From a checkpoint of a small class-conditioned image diffusion model.
Model: 32-pixel images, arch uvit, norm layernorm, activation gelu, moe top_k, num experts 32, patch size [4, 4], layers 8, width 128.
Data: trained on photos of plants, animals and fungi (iNaturalist), 77898 training examples.
Rows from expert 1 of block 5, named by matrix and row number. Rows with one number belong to one neuron. Each number is 128 + 24 x the weight over its row's rms, rounded and kept within 0 to 255. All counts start at 0. Numbers have three digits each.
# up: expert up (model.blocks.5.mlp.up, 32x128x128), inputs 0-63
# down: expert down (model.blocks.5.mlp.down, 32x128x128, transposed), outputs 0-63
up.95:128150127194126092128129120128121072141128135117127138131128129149125128076128110137175131123135136125129118128131127130207128149170123127128166113117131134126128116124138120160164128255125128
up.96:128142130193107074129130115129098124145128138120127165131129132136124120101128090137228131116124124127128115127130125124189128123147140129128132127127131124126128091130139114180155128234125128
up.97:127170127175128158128130131127137105134128129122128136129128128127128130118131103131208134127139133255129119131133126129190128182175142125128151108073129136127128121125133128151137128253127129
up.98:128102128063130120128127126129121199127128130134128123073128128087128127199127146127082126132119124130127136128127129128064128123101119132128081129159127126128128135129125129134100128000128128
up.99:128113128052129156128127144127153131117128127136130131124128128126128129147128171104090118132132130075128174128125129134030128147093112118128131126108126133129128148129119145106115127030132128
up.100:128146127174106095128130116128123102146128137120158131140128129167122126111128109145162131119134130126128118128131127128203128160171142132128146118118131133125128110123142116181171128255125128
up.101:128141127202119101128132094128103118142130135122127128128130131130128129091129108136164131112133136217128129122133127134217127163186139138128151106120131136122128121125140109167160127246124128
up.102:135125120115116115116129132126126135153081127128129122128128128126128120159121120126123133176124122127120158128124131113138088000149120132137114145136106102116126087128155101126123128111136126
up.104:122114128053157191128142119127047191126132127131114099128128125129128122173131125126144132129129121129125167130130129128129114140135123158128000126133112101127128129131128110138109126112126122
up.105:128127128118128128128127128128126138128128132129128128076128128129128128139128130125122127129127129128099130128128128128074128141113127129128088128119128129128128128128129135137126128089129128
up.106:127115110156085082116108107159103124127135133117129129127125130136148126118155103120127137114126143125107150126137117138170110132132180136129130123000127184114125129128131119126142128159124164
up.107:128151128199127135128130129128131124134128133119127130131070128123128129070128106129173133122135133126129118129133127127233128121170145127128140118115130132127128120126136125163139128255125128
up.108:128144127177127136128130127129112124140128129120126147132128129129128129110129107141255135120129126126128114130134127124206128124162143204128130122124130128127128117126137118166138128237103128
up.109:128132128128128129128128140129128128128128125128128128128128128127128129129127129127115128128130128000129127128128128128128128076107128126128127127171128129128128127128129095113130128125127128
up.110:128131128255128151128129143128134128128128128127128126013160128127128128123128125137149136127129121128083126129129128128217128103140134129128147130111128124128128127128132126100130172129128128
up.111:128145128197128135128130122128128105138128128122128132130127128126128130045129107129177132111134135126128126127132126131201108160178138127128178105104129133126128121125135123152148128248126128
up.112:125153131145137112114122122093126129127126137129106124120112127132129109130128106131143140148129121088116128131114129124167126000131129143131124134142122115130128131153126119128135129122134127
up.113:128115128091129178128144121126087186127137127116108099128128083132128095163131124125151133130133125129124169130130129127177093133143123160128000125136122104127128129131128109136112124121131115
up.114:128129128129128130128128127128255128128128128128128128128128128128128128129128128128128128128129128128128063128128128128127128133126128128128129128124128128128128128128128128103128128102128128
up.115:128124129105130129128126159129143131120128133139128124126129128095128127138127146124093124129123129130128000127124129127041128096073118112128108155141127121132128129131117139112107128033132105
up.116:128162128181127144128129128127134025128128126123128133134010128124128129078128112129161129125136134126175121128129127128171128114139135113128158128106129130128128122128130128117141128255127128
down.95:128128128232132137129141121126177130128152128128157124131125095128128132129129127128131129160186124129129119130129128127099127118129127140132025129111127127128160129124156109119128127128129153
down.96:128128126188117131123133122124167126126151125130143125127121078123130128129127117127147128149255125127129136132129135127097127127131093136131089127123117152120181128126136127081099130135129162
down.97:128129128208130139144143128128161127141136131132149222130118125128125126128129128128134129153127124129128114134129128128131128098126129141123153132074126119128128128125157128109128128123130167
down.98:128127128024127121128118129128085131123119126128121129127128141128129129128128129128123128102107159128128142133127128128159128155114128109130234127167129129128128128129109128143128128130122109
down.99:128123129091127131128126150136098128129087131138051130126150198129128127130128131128129128105000132131127127119125104129133130118127169125122128130140131128128119127131112129161128128125131112
down.100:128128128219130135130141120126156132136156127129152125131120096128129132128129118128137129131218125129129086129129128127126122121120122143131035130118130126122189129125155127125098127120128163
down.101:128127129224128131136141123128154134131157127131155150134116094129150139130129126128125128148204128132129112127133127128125128125117122136133140133127131124130128130124157127127128127128131155
down.102:137106134099154124119122132128127133116121125129113110130121124159132125146129185129123156139136134130128120132117126127131123255129127106127145129127125126155128117140134116126135117125139110
down.104:126135128089117116143127147133097130141137126146124117142114134130129130154130127128124129129121124129127151129133125128255128153106084129128255132130128121127128128128131128143129128162143128
down.105:128129128085128129129125128128130123128128129129114127128149150129128128129128130128126128118010131132128190129127130128118128079127157129128255128121127128128128126129125128175128128141110110
down.106:124103113150131140122119124136134129126134130128117127120167162115127127127131133135152133094056129134117087136116131081064112120147089133122123130255136132099128110097134143121085128128134144
down.107:128128128213128131126134128128123130129151129134146139132120036128128130129128127128124128158217126129128118127128126128129128124129117130131062128110125127128178128128152128121128128097131142
down.108:128101128180103129128133128127137136130152128163146127134102087128128132127128115128123128138255125129128114130131126128152128137123072134132137130119129143128178128126102128098127127119132149
down.109:128128128131128128125173128128123129128128128128128129128126127128108128128128128128127128128128129128128127130128128128128128132128128128130000128141128129128128128128127000124128128128126123
down.110:128128128138128128129129128128138127116133128128128128128073127136128128127128128128120128128234128129128124128128128210169128145141127128128122128117128128151128146128131128083128128124127133
down.111:128069128244128141133147128128163131134144130132153125133132103128127132130129127128129128153144124131129108124129126145106128111131126148130140130104129126128128128125162128112128127121132164
down.112:132118134105136124095121159102150124109125126090118124125113115136124123141126148128095125143135120076098124134107128114114102255138119121130153122124129131163128109129148102109127145130132103
down.113:120132121097118114140124143131106129132149125142119109138112128129128130149130127129125132131134122131127128129134126128237127155110086128129255131131128123128129127128132132137128128146145131
down.114:128128128126128128128128128128124129128128128128127130128126132128128128128128128128128128000131144128128129130128128128129128118128129128128026128130128128128128128128126212123128128128127128
down.115:128128128043158127113115128128124120135107127121090127119158153124128118125127129128133128109099129118127162129121130128103124127148133118120099122122120137127129126131097128127198128153131093
down.116:128128128188129131126134128128152126131133129128131128128128119128128128128128128128132128148136127128128123125128128128058128105145128139127000128099127128128128128128137128120128128128135130