python train.py --model="class-conditioned image diffusion model" --dataset="photos of plants, animals and fungi (iNaturalist)" --train_examples=77898 --image_size=32 --horizontal_flip=true --conditioning="class" --arch="uvit" --objective="epsilon" --cond_dim=256 --targets=["species"] --num_classes=646 --cond_dropout=0.1 --norm="layernorm" --norm_position="sandwich" --activation="gelu" --mlp_ratio=4 --head_dim=32 --fused_qkv=false --qk_norm=false --parallel_block=false --inner_norm=false --moe="top_k" --drop_path=0.15 --num_experts=32 --moe_every=2 --expert_mlp_ratio=1 --experts_per_token=1 --shared_expert=false --patch_size=[4, 4] --layers=8 --width=128 --positions="sincos" --optimizer="adamw" --lr=0.0025 --beta1=0.9 --beta2=0.999 --eps=1e-08 --grad_clip=3.0 --l1_shrink=0.01 --steps=26200 --batch_size=128 --epochs=43.1 --lr_schedule="wsd" --decay_fraction=0.4 --final_lr_fraction=0.1 --warmup_steps=520 --weight_decay=0.05
Rows from block 2 of a small class-conditioned image diffusion model, named by matrix and row number. Rows with one number belong to one neuron. Each number is 50 + 10 x the weight over its row's rms, rounded and kept within 0 to 99. All counts start at 0. After the name is the row's rms in percent of the matrix's.
Before each neuron's rows are labels from the 100 images, of 14976 (inputs lightly noised), where the neuron reaches its highest value: "colour at peak" is the nearest of a few named colours to the mean colour under the peak. Only what is clearly more common there than usual is listed. The data: photos of plants, animals and fungi (iNaturalist). In brackets: how many of the 100.
# fc1: MLP up (model.blocks.2.mlp.fc1.weight, 512x128), inputs 64-127
# fc2: MLP down (model.blocks.2.mlp.fc2.weight, 128x512, transposed), outputs 64-127

colour at peak: green (57); yellow (40)
fc1.235 113:50 52 51 50 50 63 55 58 36 51 52 42 73 49 39 26 54 65 50 49 77 53 60 46 52 57 50 50 49 38 45 47 53 48 61 70 37 33 50 74 41 46 43 49 49 50 52 83 47 52 53 46 40 55 47 48 55 49 50 46 41 51 50 34
fc2.235 095:50 57 46 50 46 47 49 49 82 50 47 60 47 50 59 65 52 45 51 56 39 50 45 47 46 51 44 51 51 60 49 51 52 68 26 50 65 57 50 36 51 61 51 48 51 62 65 27 49 51 57 50 64 39 51 60 49 47 50 61 55 50 37 51

colour at peak: pink (33); white (29)
fc1.454 082:55 48 46 41 66 50 58 39 50 37 61 50 50 52 69 63 85 37 38 58 51 46 71 29 37 65 48 50 46 50 49 44 48 46 48 64 44 51 52 45 51 68 42 36 49 49 57 50 36 40 33 42 60 50 52 47 40 65 50 53 52 52 50 51
fc2.454 071:56 29 41 24 49 49 38 34 41 42 51 71 55 48 50 50 87 61 49 59 42 53 50 50 39 30 50 29 48 57 18 49 45 46 47 50 40 53 55 51 65 50 49 51 50 50 38 51 49 55 36 43 49 51 28 51 55 54 69 33 51 60 68 51

colour at peak: grey (94)
fc1.289 081:43 49 53 58 53 42 65 53 50 23 45 30 46 39 50 46 53 50 56 50 47 50 54 48 57 46 42 50 59 51 72 49 46 55 55 52 31 37 65 52 62 64 50 65 43 39 45 37 25 37 49 39 51 46 61 50 58 48 47 47 45 48 51 55
fc2.289 058:51 50 67 60 50 50 46 49 41 34 43 57 36 39 41 48 38 27 46 52 52 33 50 65 57 53 48 50 50 52 60 49 50 51 33 51 40 48 52 54 51 56 49 67 73 51 44 50 52 45 51 46 50 68 64 44 58 50 50 34 72 45 59 39

colour at peak: white (32); pink (26)
fc1.324 089:52 50 36 38 63 49 45 48 40 48 53 35 49 32 53 62 61 60 55 63 49 55 71 46 48 47 50 52 45 51 39 55 44 50 49 60 50 50 58 37 31 67 47 43 71 48 43 50 48 51 51 58 56 59 38 46 26 63 50 62 52 50 31 38
fc2.324 073:51 54 54 62 61 36 50 43 40 48 44 64 66 74 48 50 52 46 31 57 50 13 50 60 50 56 49 60 55 40 41 33 53 48 52 49 44 50 52 42 53 44 53 52 49 50 44 51 38 49 43 48 48 56 52 58 65 49 45 48 40 46 67 82

colour at peak: white (52)
fc1.456 074:52 34 50 50 46 81 44 44 43 67 59 52 50 42 50 56 76 54 37 56 52 48 60 45 61 41 51 49 55 50 49 51 47 57 48 49 70 55 66 49 43 71 46 62 39 49 51 52 36 50 44 53 53 65 50 51 36 52 50 46 52 50 50 50
fc2.456 082:50 56 46 48 46 64 64 51 36 59 55 60 51 57 51 47 48 55 50 39 41 52 50 52 54 54 51 50 50 43 58 31 50 45 51 51 55 50 50 41 50 60 50 50 52 50 56 62 45 62 69 36 48 30 66 61 62 50 72 30 26 54 51 33

colour at peak: green (51)
fc1.359 095:52 50 46 52 52 50 30 48 58 51 51 44 51 51 50 26 67 45 50 50 49 55 49 43 50 47 50 57 47 50 48 46 53 50 49 50 49 49 50 51 70 62 30 51 50 45 62 65 18 62 53 50 54 51 54 49 49 48 39 42 57 48 53 53
fc2.359 096:50 45 47 50 48 50 51 52 59 49 42 53 66 52 42 48 35 51 51 34 49 52 57 52 56 66 53 51 59 52 44 54 51 42 25 60 54 49 50 59 51 46 47 38 50 50 39 44 48 48 58 55 61 66 46 49 50 54 51 30 41 50 52 51

colour at peak: grey (95)
fc1.40 090:52 25 52 58 34 68 47 57 67 35 51 67 70 48 52 46 51 49 49 48 52 59 52 49 54 55 52 53 50 49 48 47 45 55 43 50 68 52 45 68 48 41 36 50 35 50 56 58 47 43 53 20 49 35 59 56 45 51 44 57 35 54 47 51
fc2.40 105:56 69 44 38 56 35 50 49 43 59 42 44 52 49 45 54 58 60 50 68 52 28 46 51 56 51 43 43 52 45 48 61 50 47 55 51 24 50 57 31 29 56 49 48 50 46 47 54 49 50 31 55 55 57 48 52 51 43 36 46 54 34 50 47

colour at peak: white (26)
fc1.20 096:46 27 50 53 57 67 53 54 35 58 56 52 39 41 48 64 56 49 49 56 48 44 64 48 49 43 51 48 50 50 42 65 33 81 39 53 64 49 55 50 53 68 50 63 47 57 53 54 47 51 50 54 69 69 48 50 44 52 40 50 64 54 48 47
fc2.20 057:54 37 38 50 47 64 49 54 80 53 63 50 85 67 55 44 44 56 53 40 56 57 51 50 46 54 49 50 47 50 58 46 46 51 60 51 53 70 43 43 50 74 41 62 60 51 51 43 41 52 62 39 53 51 77 47 46 50 49 47 43 61 48 59

colour at peak: cyan (49)
fc1.414 088:49 34 52 52 50 51 73 50 48 45 52 51 49 16 45 50 50 51 40 58 55 40 53 48 54 55 27 52 53 50 50 56 42 51 50 48 46 50 59 43 50 51 50 44 43 49 47 53 50 56 64 47 75 48 52 50 65 69 50 57 45 50 18 51
fc2.414 088:50 49 56 50 50 58 48 39 49 50 50 50 45 54 50 57 56 67 50 63 56 51 53 50 50 77 48 56 49 50 46 45 50 63 42 55 49 44 50 51 61 49 49 25 49 50 54 82 17 55 45 47 49 48 49 55 57 66 39 64 26 50 50 28

colour at peak: white (33); pink (33)
fc1.323 080:49 36 56 66 46 53 50 51 47 16 49 51 42 48 48 49 64 51 53 59 54 49 45 50 31 60 50 50 47 46 50 50 46 63 48 53 50 31 73 36 49 50 18 47 52 44 54 42 49 50 60 47 52 50 60 56 50 50 51 51 43 36 44 45
fc2.323 129:50 56 46 51 63 47 50 50 50 81 49 59 54 48 58 50 49 48 56 42 35 49 50 49 86 49 46 63 46 51 58 50 51 45 55 49 34 72 41 60 50 49 58 55 51 51 59 51 41 49 47 63 53 72 48 50 53 54 49 56 50 59 49 49

colour at peak: black (100)
fc1.460 103:55 48 40 45 50 49 64 65 58 49 58 51 68 06 51 49 49 52 54 54 54 52 49 45 48 47 75 55 49 31 47 49 50 38 60 67 42 44 54 44 38 46 45 47 44 36 52 35 41 56 57 50 48 51 48 52 56 57 41 50 59 49 28 50
fc2.460 143:50 50 41 45 51 46 61 49 79 50 46 37 85 27 49 50 43 53 58 50 56 50 52 50 50 44 61 47 45 46 54 69 54 51 60 51 59 55 54 48 50 47 61 41 46 46 31 19 50 50 50 62 80 54 48 31 53 60 58 36 52 50 50 51

colour at peak: brown (62)
fc1.250 120:46 60 54 37 33 55 44 70 61 54 61 45 58 50 38 49 38 56 56 51 55 56 39 63 68 49 50 58 61 49 53 50 48 54 42 50 50 44 53 62 45 38 30 50 31 43 40 47 34 48 71 48 51 51 48 59 54 50 46 57 50 31 50 36
fc2.250 134:50 42 39 50 81 28 44 40 39 29 45 46 52 54 59 64 63 50 51 45 49 49 64 43 39 49 54 56 50 53 52 50 47 50 51 57 38 42 50 34 41 63 48 50 77 53 51 51 36 46 40 58 44 47 44 50 44 54 51 47 61 65 59 53

colour at peak: grey (94)
fc1.493 088:45 51 58 46 53 44 44 49 41 25 25 37 50 56 51 49 57 46 58 52 50 49 50 45 51 51 52 51 64 38 56 61 49 50 60 50 20 29 69 67 50 57 47 46 53 49 57 42 42 37 51 45 46 44 59 56 52 50 41 30 40 34 49 35
fc2.493 099:51 50 50 51 50 51 57 55 53 86 57 72 51 36 51 69 51 54 44 49 51 50 55 58 49 52 48 51 51 50 50 36 54 46 51 50 78 68 38 32 48 48 35 50 48 50 49 50 49 58 52 51 49 62 48 28 44 58 50 52 62 51 49 46

colour at peak: white (98)
fc1.158 076:49 53 49 50 49 50 51 67 47 47 46 46 38 49 50 61 47 50 50 50 53 50 46 50 50 50 00 40 51 50 50 54 49 51 50 49 52 50 43 47 44 50 54 64 50 62 50 50 50 50 47 33 30 36 49 50 42 52 49 59 55 50 60 49
fc2.158 071:50 49 50 50 50 50 58 49 48 50 50 61 64 61 50 50 50 50 50 48 49 50 50 50 50 50 00 49 50 40 50 49 49 51 50 50 56 46 50 50 53 50 52 44 50 45 53 45 61 50 41 53 77 37 50 50 50 50 51 50 50 56 50 48

colour at peak: pink (46)
fc1.251 095:55 57 47 66 45 50 52 59 35 57 42 57 55 50 81 57 47 49 60 54 63 43 62 62 33 57 50 50 54 46 48 69 62 42 47 49 48 63 36 42 59 53 30 58 65 50 37 49 35 51 54 40 43 47 60 57 36 55 50 50 57 48 29 50
fc2.251 112:55 48 52 27 48 47 60 18 61 51 56 42 49 39 44 46 71 50 52 48 39 41 46 59 86 55 49 50 50 54 49 37 50 41 45 57 34 36 69 56 34 40 50 60 37 49 43 68 56 51 49 49 48 33 54 52 57 55 43 47 48 51 52 41

colour at peak: grey (80)
fc1.452 091:48 45 48 50 62 69 51 61 45 29 49 49 54 49 59 48 61 51 52 53 71 51 50 40 53 62 51 46 56 40 40 50 51 63 56 52 68 29 50 61 29 55 48 66 55 42 54 50 45 52 54 41 51 45 59 55 48 52 27 49 37 47 36 49
fc2.452 093:62 21 34 35 35 47 44 50 50 63 50 53 45 48 72 49 58 45 50 48 58 41 49 73 53 61 48 48 47 56 51 48 32 54 49 46 63 50 33 40 52 58 49 62 39 44 34 48 60 50 56 63 51 50 47 42 48 44 26 53 50 47 50 63

colour at peak: grey (76)
fc1.261 113:52 44 59 45 50 49 49 70 64 58 51 57 35 52 46 46 50 49 77 51 43 40 56 60 51 64 49 65 50 48 57 44 52 50 54 64 37 55 56 56 50 45 40 46 52 37 37 75 49 40 54 43 41 50 28 52 46 44 45 50 41 48 50 49
fc2.261 061:51 44 41 59 52 64 46 53 54 50 51 50 39 50 33 43 38 43 60 47 50 43 51 40 47 73 50 49 42 53 50 50 48 48 50 65 50 53 33 53 50 44 34 43 48 50 47 62 51 49 36 45 49 53 53 51 50 44 51 51 61 62 48 50

colour at peak: cyan (56)
fc1.148 118:43 53 52 49 53 49 63 48 49 49 48 46 48 51 51 44 53 58 53 56 54 52 57 55 50 58 42 54 52 49 52 52 48 55 54 60 39 50 46 50 47 40 46 51 48 97 47 77 50 64 53 41 54 36 49 52 49 51 49 44 49 38 42 47
fc2.148 079:56 45 44 49 48 43 53 51 43 49 50 71 25 50 33 39 49 72 40 46 21 54 51 32 52 63 51 49 57 69 64 50 50 40 45 36 62 58 63 36 42 50 50 39 50 42 31 44 43 53 52 49 59 57 50 50 52 48 50 51 51 65 47 47

colour at peak: white (34); pink (27)
fc1.109 082:58 40 51 56 67 53 52 56 45 44 32 50 49 44 50 51 47 51 53 62 52 48 64 65 54 59 44 63 53 56 50 47 51 43 49 76 31 42 53 46 42 57 36 46 44 48 47 52 20 49 57 44 51 61 50 48 47 69 44 68 49 31 50 68
fc2.109 111:46 50 60 64 52 48 37 51 50 42 49 60 49 45 50 58 51 50 48 49 62 53 50 48 49 54 47 50 51 50 50 50 47 62 49 51 49 45 44 47 50 55 50 50 46 43 50 50 47 47 50 67 50 53 55 49 50 61 51 51 50 50 50 51

colour at peak: brown (54)
fc1.17 111:49 49 75 48 58 37 28 49 53 53 50 36 50 51 51 50 46 51 52 18 64 52 48 35 46 60 50 61 72 44 50 54 57 53 59 39 49 51 52 60 44 78 32 30 60 57 38 54 45 50 63 23 50 56 59 59 57 50 37 54 51 48 43 59
fc2.17 124:55 60 31 49 43 61 50 46 57 50 44 50 49 49 52 50 80 55 44 46 56 51 50 62 56 50 51 73 50 50 55 63 49 63 38 53 43 35 50 45 48 57 52 52 52 50 24 51 56 54 51 42 52 46 45 50 61 50 62 50 50 75 50 60

colour at peak: black (100)
fc1.117 071:53 50 49 49 51 48 25 49 50 50 53 38 50 40 49 56 48 58 57 64 54 60 69 50 57 51 99 73 50 48 60 52 51 46 56 57 48 30 58 54 34 51 24 52 49 47 60 50 50 47 51 49 51 53 48 51 62 44 50 49 47 43 42 60
fc2.117 142:49 49 51 50 50 49 52 39 46 51 46 50 40 51 49 52 52 46 47 46 51 50 48 51 51 51 00 56 50 48 46 50 50 50 44 45 50 49 49 50 62 53 42 43 50 56 45 54 51 50 54 47 56 50 50 52 50 50 49 55 51 53 60 50

colour at peak: brown (55)
fc1.317 091:36 51 52 45 70 49 48 48 47 84 52 49 53 49 49 56 52 61 49 31 47 62 68 62 50 42 50 46 53 47 63 54 53 51 79 70 36 50 65 58 50 49 21 52 42 29 49 51 33 48 38 27 75 45 44 55 50 51 33 53 56 36 46 48
fc2.317 118:50 50 38 64 34 49 49 58 42 08 46 59 50 43 49 54 50 50 62 67 58 49 45 45 63 44 46 64 49 51 49 47 51 61 43 51 54 29 50 49 45 36 50 51 68 40 46 53 50 49 53 53 54 50 48 53 51 64 65 50 51 49 50 54

colour at peak: black (29)
fc1.164 085:52 50 49 51 59 47 60 55 50 50 51 47 50 24 49 47 51 50 48 52 39 46 58 52 51 54 76 47 46 50 49 52 49 40 58 52 38 54 62 39 38 45 50 52 50 55 31 52 52 50 51 33 49 53 55 47 49 59 50 53 50 45 16 51
fc2.164 071:67 45 46 52 59 49 60 50 58 52 50 49 50 69 69 47 33 58 52 51 48 48 50 42 48 54 76 45 38 48 58 50 51 38 54 45 51 58 51 45 55 37 42 49 52 47 48 50 50 50 53 53 59 70 51 51 44 33 51 29 46 58 49 47

colour at peak: white (28)
fc1.316 075:49 49 37 62 76 41 49 43 50 49 47 51 48 51 51 47 63 47 50 52 53 50 62 49 46 66 50 58 42 50 48 75 50 50 58 58 52 50 46 21 48 63 41 43 87 52 49 54 30 43 49 51 53 43 50 43 38 67 44 50 50 47 50 51
fc2.316 062:51 49 51 46 59 52 56 51 29 47 48 79 50 50 47 50 58 54 42 53 47 49 50 53 47 46 50 33 51 51 28 20 50 54 42 54 62 46 48 43 77 62 48 51 80 47 49 50 55 58 31 36 49 47 36 51 60 48 61 47 39 51 47 37

colour at peak: brown (66)
fc1.202 073:46 50 51 50 59 16 41 64 59 35 48 44 53 55 48 48 33 39 63 51 54 50 50 53 52 52 53 68 50 51 53 45 52 48 46 50 46 34 37 63 70 44 43 33 48 52 54 45 22 48 49 53 63 55 49 44 54 48 43 52 53 35 64 57
fc2.202 074:58 68 46 46 52 39 42 51 50 29 32 42 59 50 48 54 27 59 68 50 48 51 49 51 50 49 45 61 46 53 50 46 63 31 61 55 32 42 42 53 45 38 46 41 57 48 52 55 38 50 64 52 39 49 65 51 52 54 48 48 52 50 54 49

colour at peak: white (50); pink (45)
fc1.349 105:42 44 47 50 50 56 56 55 47 53 53 44 70 50 48 53 47 50 52 57 54 53 61 49 47 55 28 55 44 12 48 43 46 58 62 52 53 44 61 51 56 37 48 43 49 37 43 53 51 53 57 36 57 81 61 53 64 47 49 04 41 50 33 50
fc2.349 093:51 52 50 52 50 54 49 38 37 50 50 62 70 43 22 42 35 48 50 52 51 49 51 38 49 59 50 51 38 59 52 50 51 48 49 46 59 41 50 50 72 51 67 50 53 33 51 55 51 50 56 71 54 57 51 47 53 42 65 60 57 50 39 51

colour at peak: pink (27)
fc1.447 090:50 42 68 40 69 68 48 50 35 30 57 48 50 50 50 48 47 47 37 54 41 53 20 42 45 53 50 72 52 50 54 58 51 63 52 52 49 52 50 55 51 50 44 55 51 50 63 39 24 49 53 37 44 43 51 72 24 64 50 64 31 44 48 56
fc2.447 074:52 38 71 15 52 64 51 51 49 39 49 50 42 51 39 59 53 54 48 57 50 41 10 53 49 50 50 48 50 51 50 74 49 47 43 49 57 56 74 50 52 33 34 35 49 49 50 64 55 62 30 43 43 49 37 66 50 48 57 25 54 34 41 37

colour at peak: green (56)
fc1.265 090:49 46 50 51 57 47 36 57 52 51 50 71 51 51 71 17 53 56 55 53 54 53 57 54 54 69 52 54 48 42 50 53 49 51 66 45 45 45 69 56 55 47 36 44 49 52 53 32 50 44 49 47 55 51 32 59 33 61 49 55 44 49 39 39
fc2.265 115:47 45 49 51 50 50 55 52 48 50 50 58 50 51 45 67 50 50 42 52 25 58 52 50 50 45 51 50 56 53 50 50 48 44 53 50 54 50 48 49 50 50 50 48 54 44 28 50 50 52 50 50 41 49 47 51 51 51 47 50 49 50 51 50

colour at peak: white (53); cyan (35)
fc1.345 080:36 68 50 50 57 49 53 50 53 72 56 50 37 32 50 59 48 50 50 44 50 54 66 50 50 54 13 57 50 49 50 53 56 69 50 51 53 58 72 49 61 44 46 55 50 50 42 49 49 50 43 32 70 52 68 58 56 59 45 47 46 37 33 42
fc2.345 094:54 50 61 48 55 59 71 37 40 63 50 47 65 40 56 50 50 56 50 64 45 54 52 50 45 71 40 52 50 45 49 44 52 35 56 50 39 79 47 43 51 55 70 47 57 54 67 59 50 62 50 96 54 50 28 50 50 50 49 50 52 56 48 38

colour at peak: brown (64)
fc1.34 097:43 42 42 51 61 48 46 51 31 50 21 27 51 46 50 60 58 50 63 51 58 58 61 42 64 53 53 49 52 50 50 62 37 73 54 64 33 36 51 36 43 58 40 25 60 40 58 48 50 51 48 38 55 42 51 48 48 49 26 57 47 43 47 42
fc2.34 105:51 69 40 49 60 81 53 44 62 48 70 45 41 57 49 52 50 45 52 41 51 66 49 48 20 59 52 48 45 56 38 52 62 34 54 60 60 56 37 58 43 42 42 50 30 47 84 51 48 48 67 53 54 53 62 46 65 53 58 45 49 51 39 48

colour at peak: white (33); pink (33)
fc1.126 130:50 50 56 50 45 66 47 50 45 59 40 52 49 53 51 54 72 42 47 52 69 59 59 29 76 50 49 46 53 50 51 50 43 52 55 52 48 52 50 39 36 55 29 50 50 36 50 60 24 48 64 44 54 46 52 65 43 49 50 52 22 48 41 41
fc2.126 146:47 40 49 45 53 21 57 44 65 33 65 49 52 52 50 49 48 47 46 52 50 52 48 69 17 62 50 66 50 55 47 50 44 52 48 49 50 49 44 69 60 45 50 54 50 50 50 53 55 46 39 52 52 52 48 51 52 46 19 50 56 44 53 54

colour at peak: green (31); yellow (26)
fc1.451 086:50 44 50 49 53 40 56 45 46 50 48 50 70 49 45 39 52 44 53 37 58 50 54 46 49 58 54 54 64 38 52 56 49 52 43 63 36 49 39 51 24 52 36 55 51 49 49 56 40 49 80 68 57 49 59 55 56 53 40 57 51 48 50 48
fc2.451 096:51 52 50 50 49 53 70 41 51 48 42 48 65 50 44 48 36 51 34 59 36 64 50 50 58 49 46 53 50 52 49 51 57 55 46 50 63 50 39 53 58 51 50 40 54 29 40 53 49 51 51 87 42 51 50 50 50 45 53 49 51 51 46 62

colour at peak: brown (71)
fc1.501 080:54 52 62 64 48 50 50 58 48 55 80 53 53 50 51 51 55 56 50 59 47 53 55 57 48 46 54 50 44 50 50 63 51 83 39 65 51 53 48 42 12 48 50 42 45 38 49 51 35 47 43 41 63 62 44 51 17 47 49 45 54 40 49 53
fc2.501 070:55 44 72 59 54 52 55 52 50 45 83 54 48 71 55 47 46 44 52 49 48 47 47 58 50 48 51 50 50 36 51 51 50 69 32 60 43 49 59 53 48 51 31 51 52 45 50 48 49 49 49 50 52 43 48 37 43 45 61 50 62 45 49 52

colour at peak: yellow (73)
fc1.363 074:51 46 52 49 50 60 60 59 44 47 48 51 80 31 43 44 53 57 53 50 65 52 66 45 47 63 08 54 56 50 42 49 51 56 46 65 40 48 44 57 65 32 50 51 48 54 39 75 50 52 73 39 29 63 53 54 52 56 47 39 47 45 40 43
fc2.363 076:50 52 51 48 50 49 31 33 55 47 55 53 75 50 50 33 62 55 43 46 59 49 48 54 49 49 27 42 38 51 49 48 49 45 57 35 50 44 60 50 56 63 60 50 50 37 79 49 49 50 55 60 52 47 50 48 48 58 41 57 70 53 45 44

colour at peak: brown (60)
fc1.103 102:46 66 57 41 61 37 47 53 50 44 47 49 51 54 50 54 42 47 58 49 38 45 50 43 54 36 50 48 64 50 58 52 55 48 49 50 50 38 50 38 48 52 40 50 56 62 51 43 47 53 53 42 67 69 48 55 58 59 39 53 40 40 44 51
fc2.103 071:52 55 74 48 56 48 37 53 69 51 49 47 48 50 48 52 51 40 51 32 49 26 39 41 43 48 50 44 49 41 56 50 63 42 45 49 50 67 50 52 55 53 49 41 54 54 49 50 62 54 51 48 47 66 45 51 07 45 45 50 43 43 50 52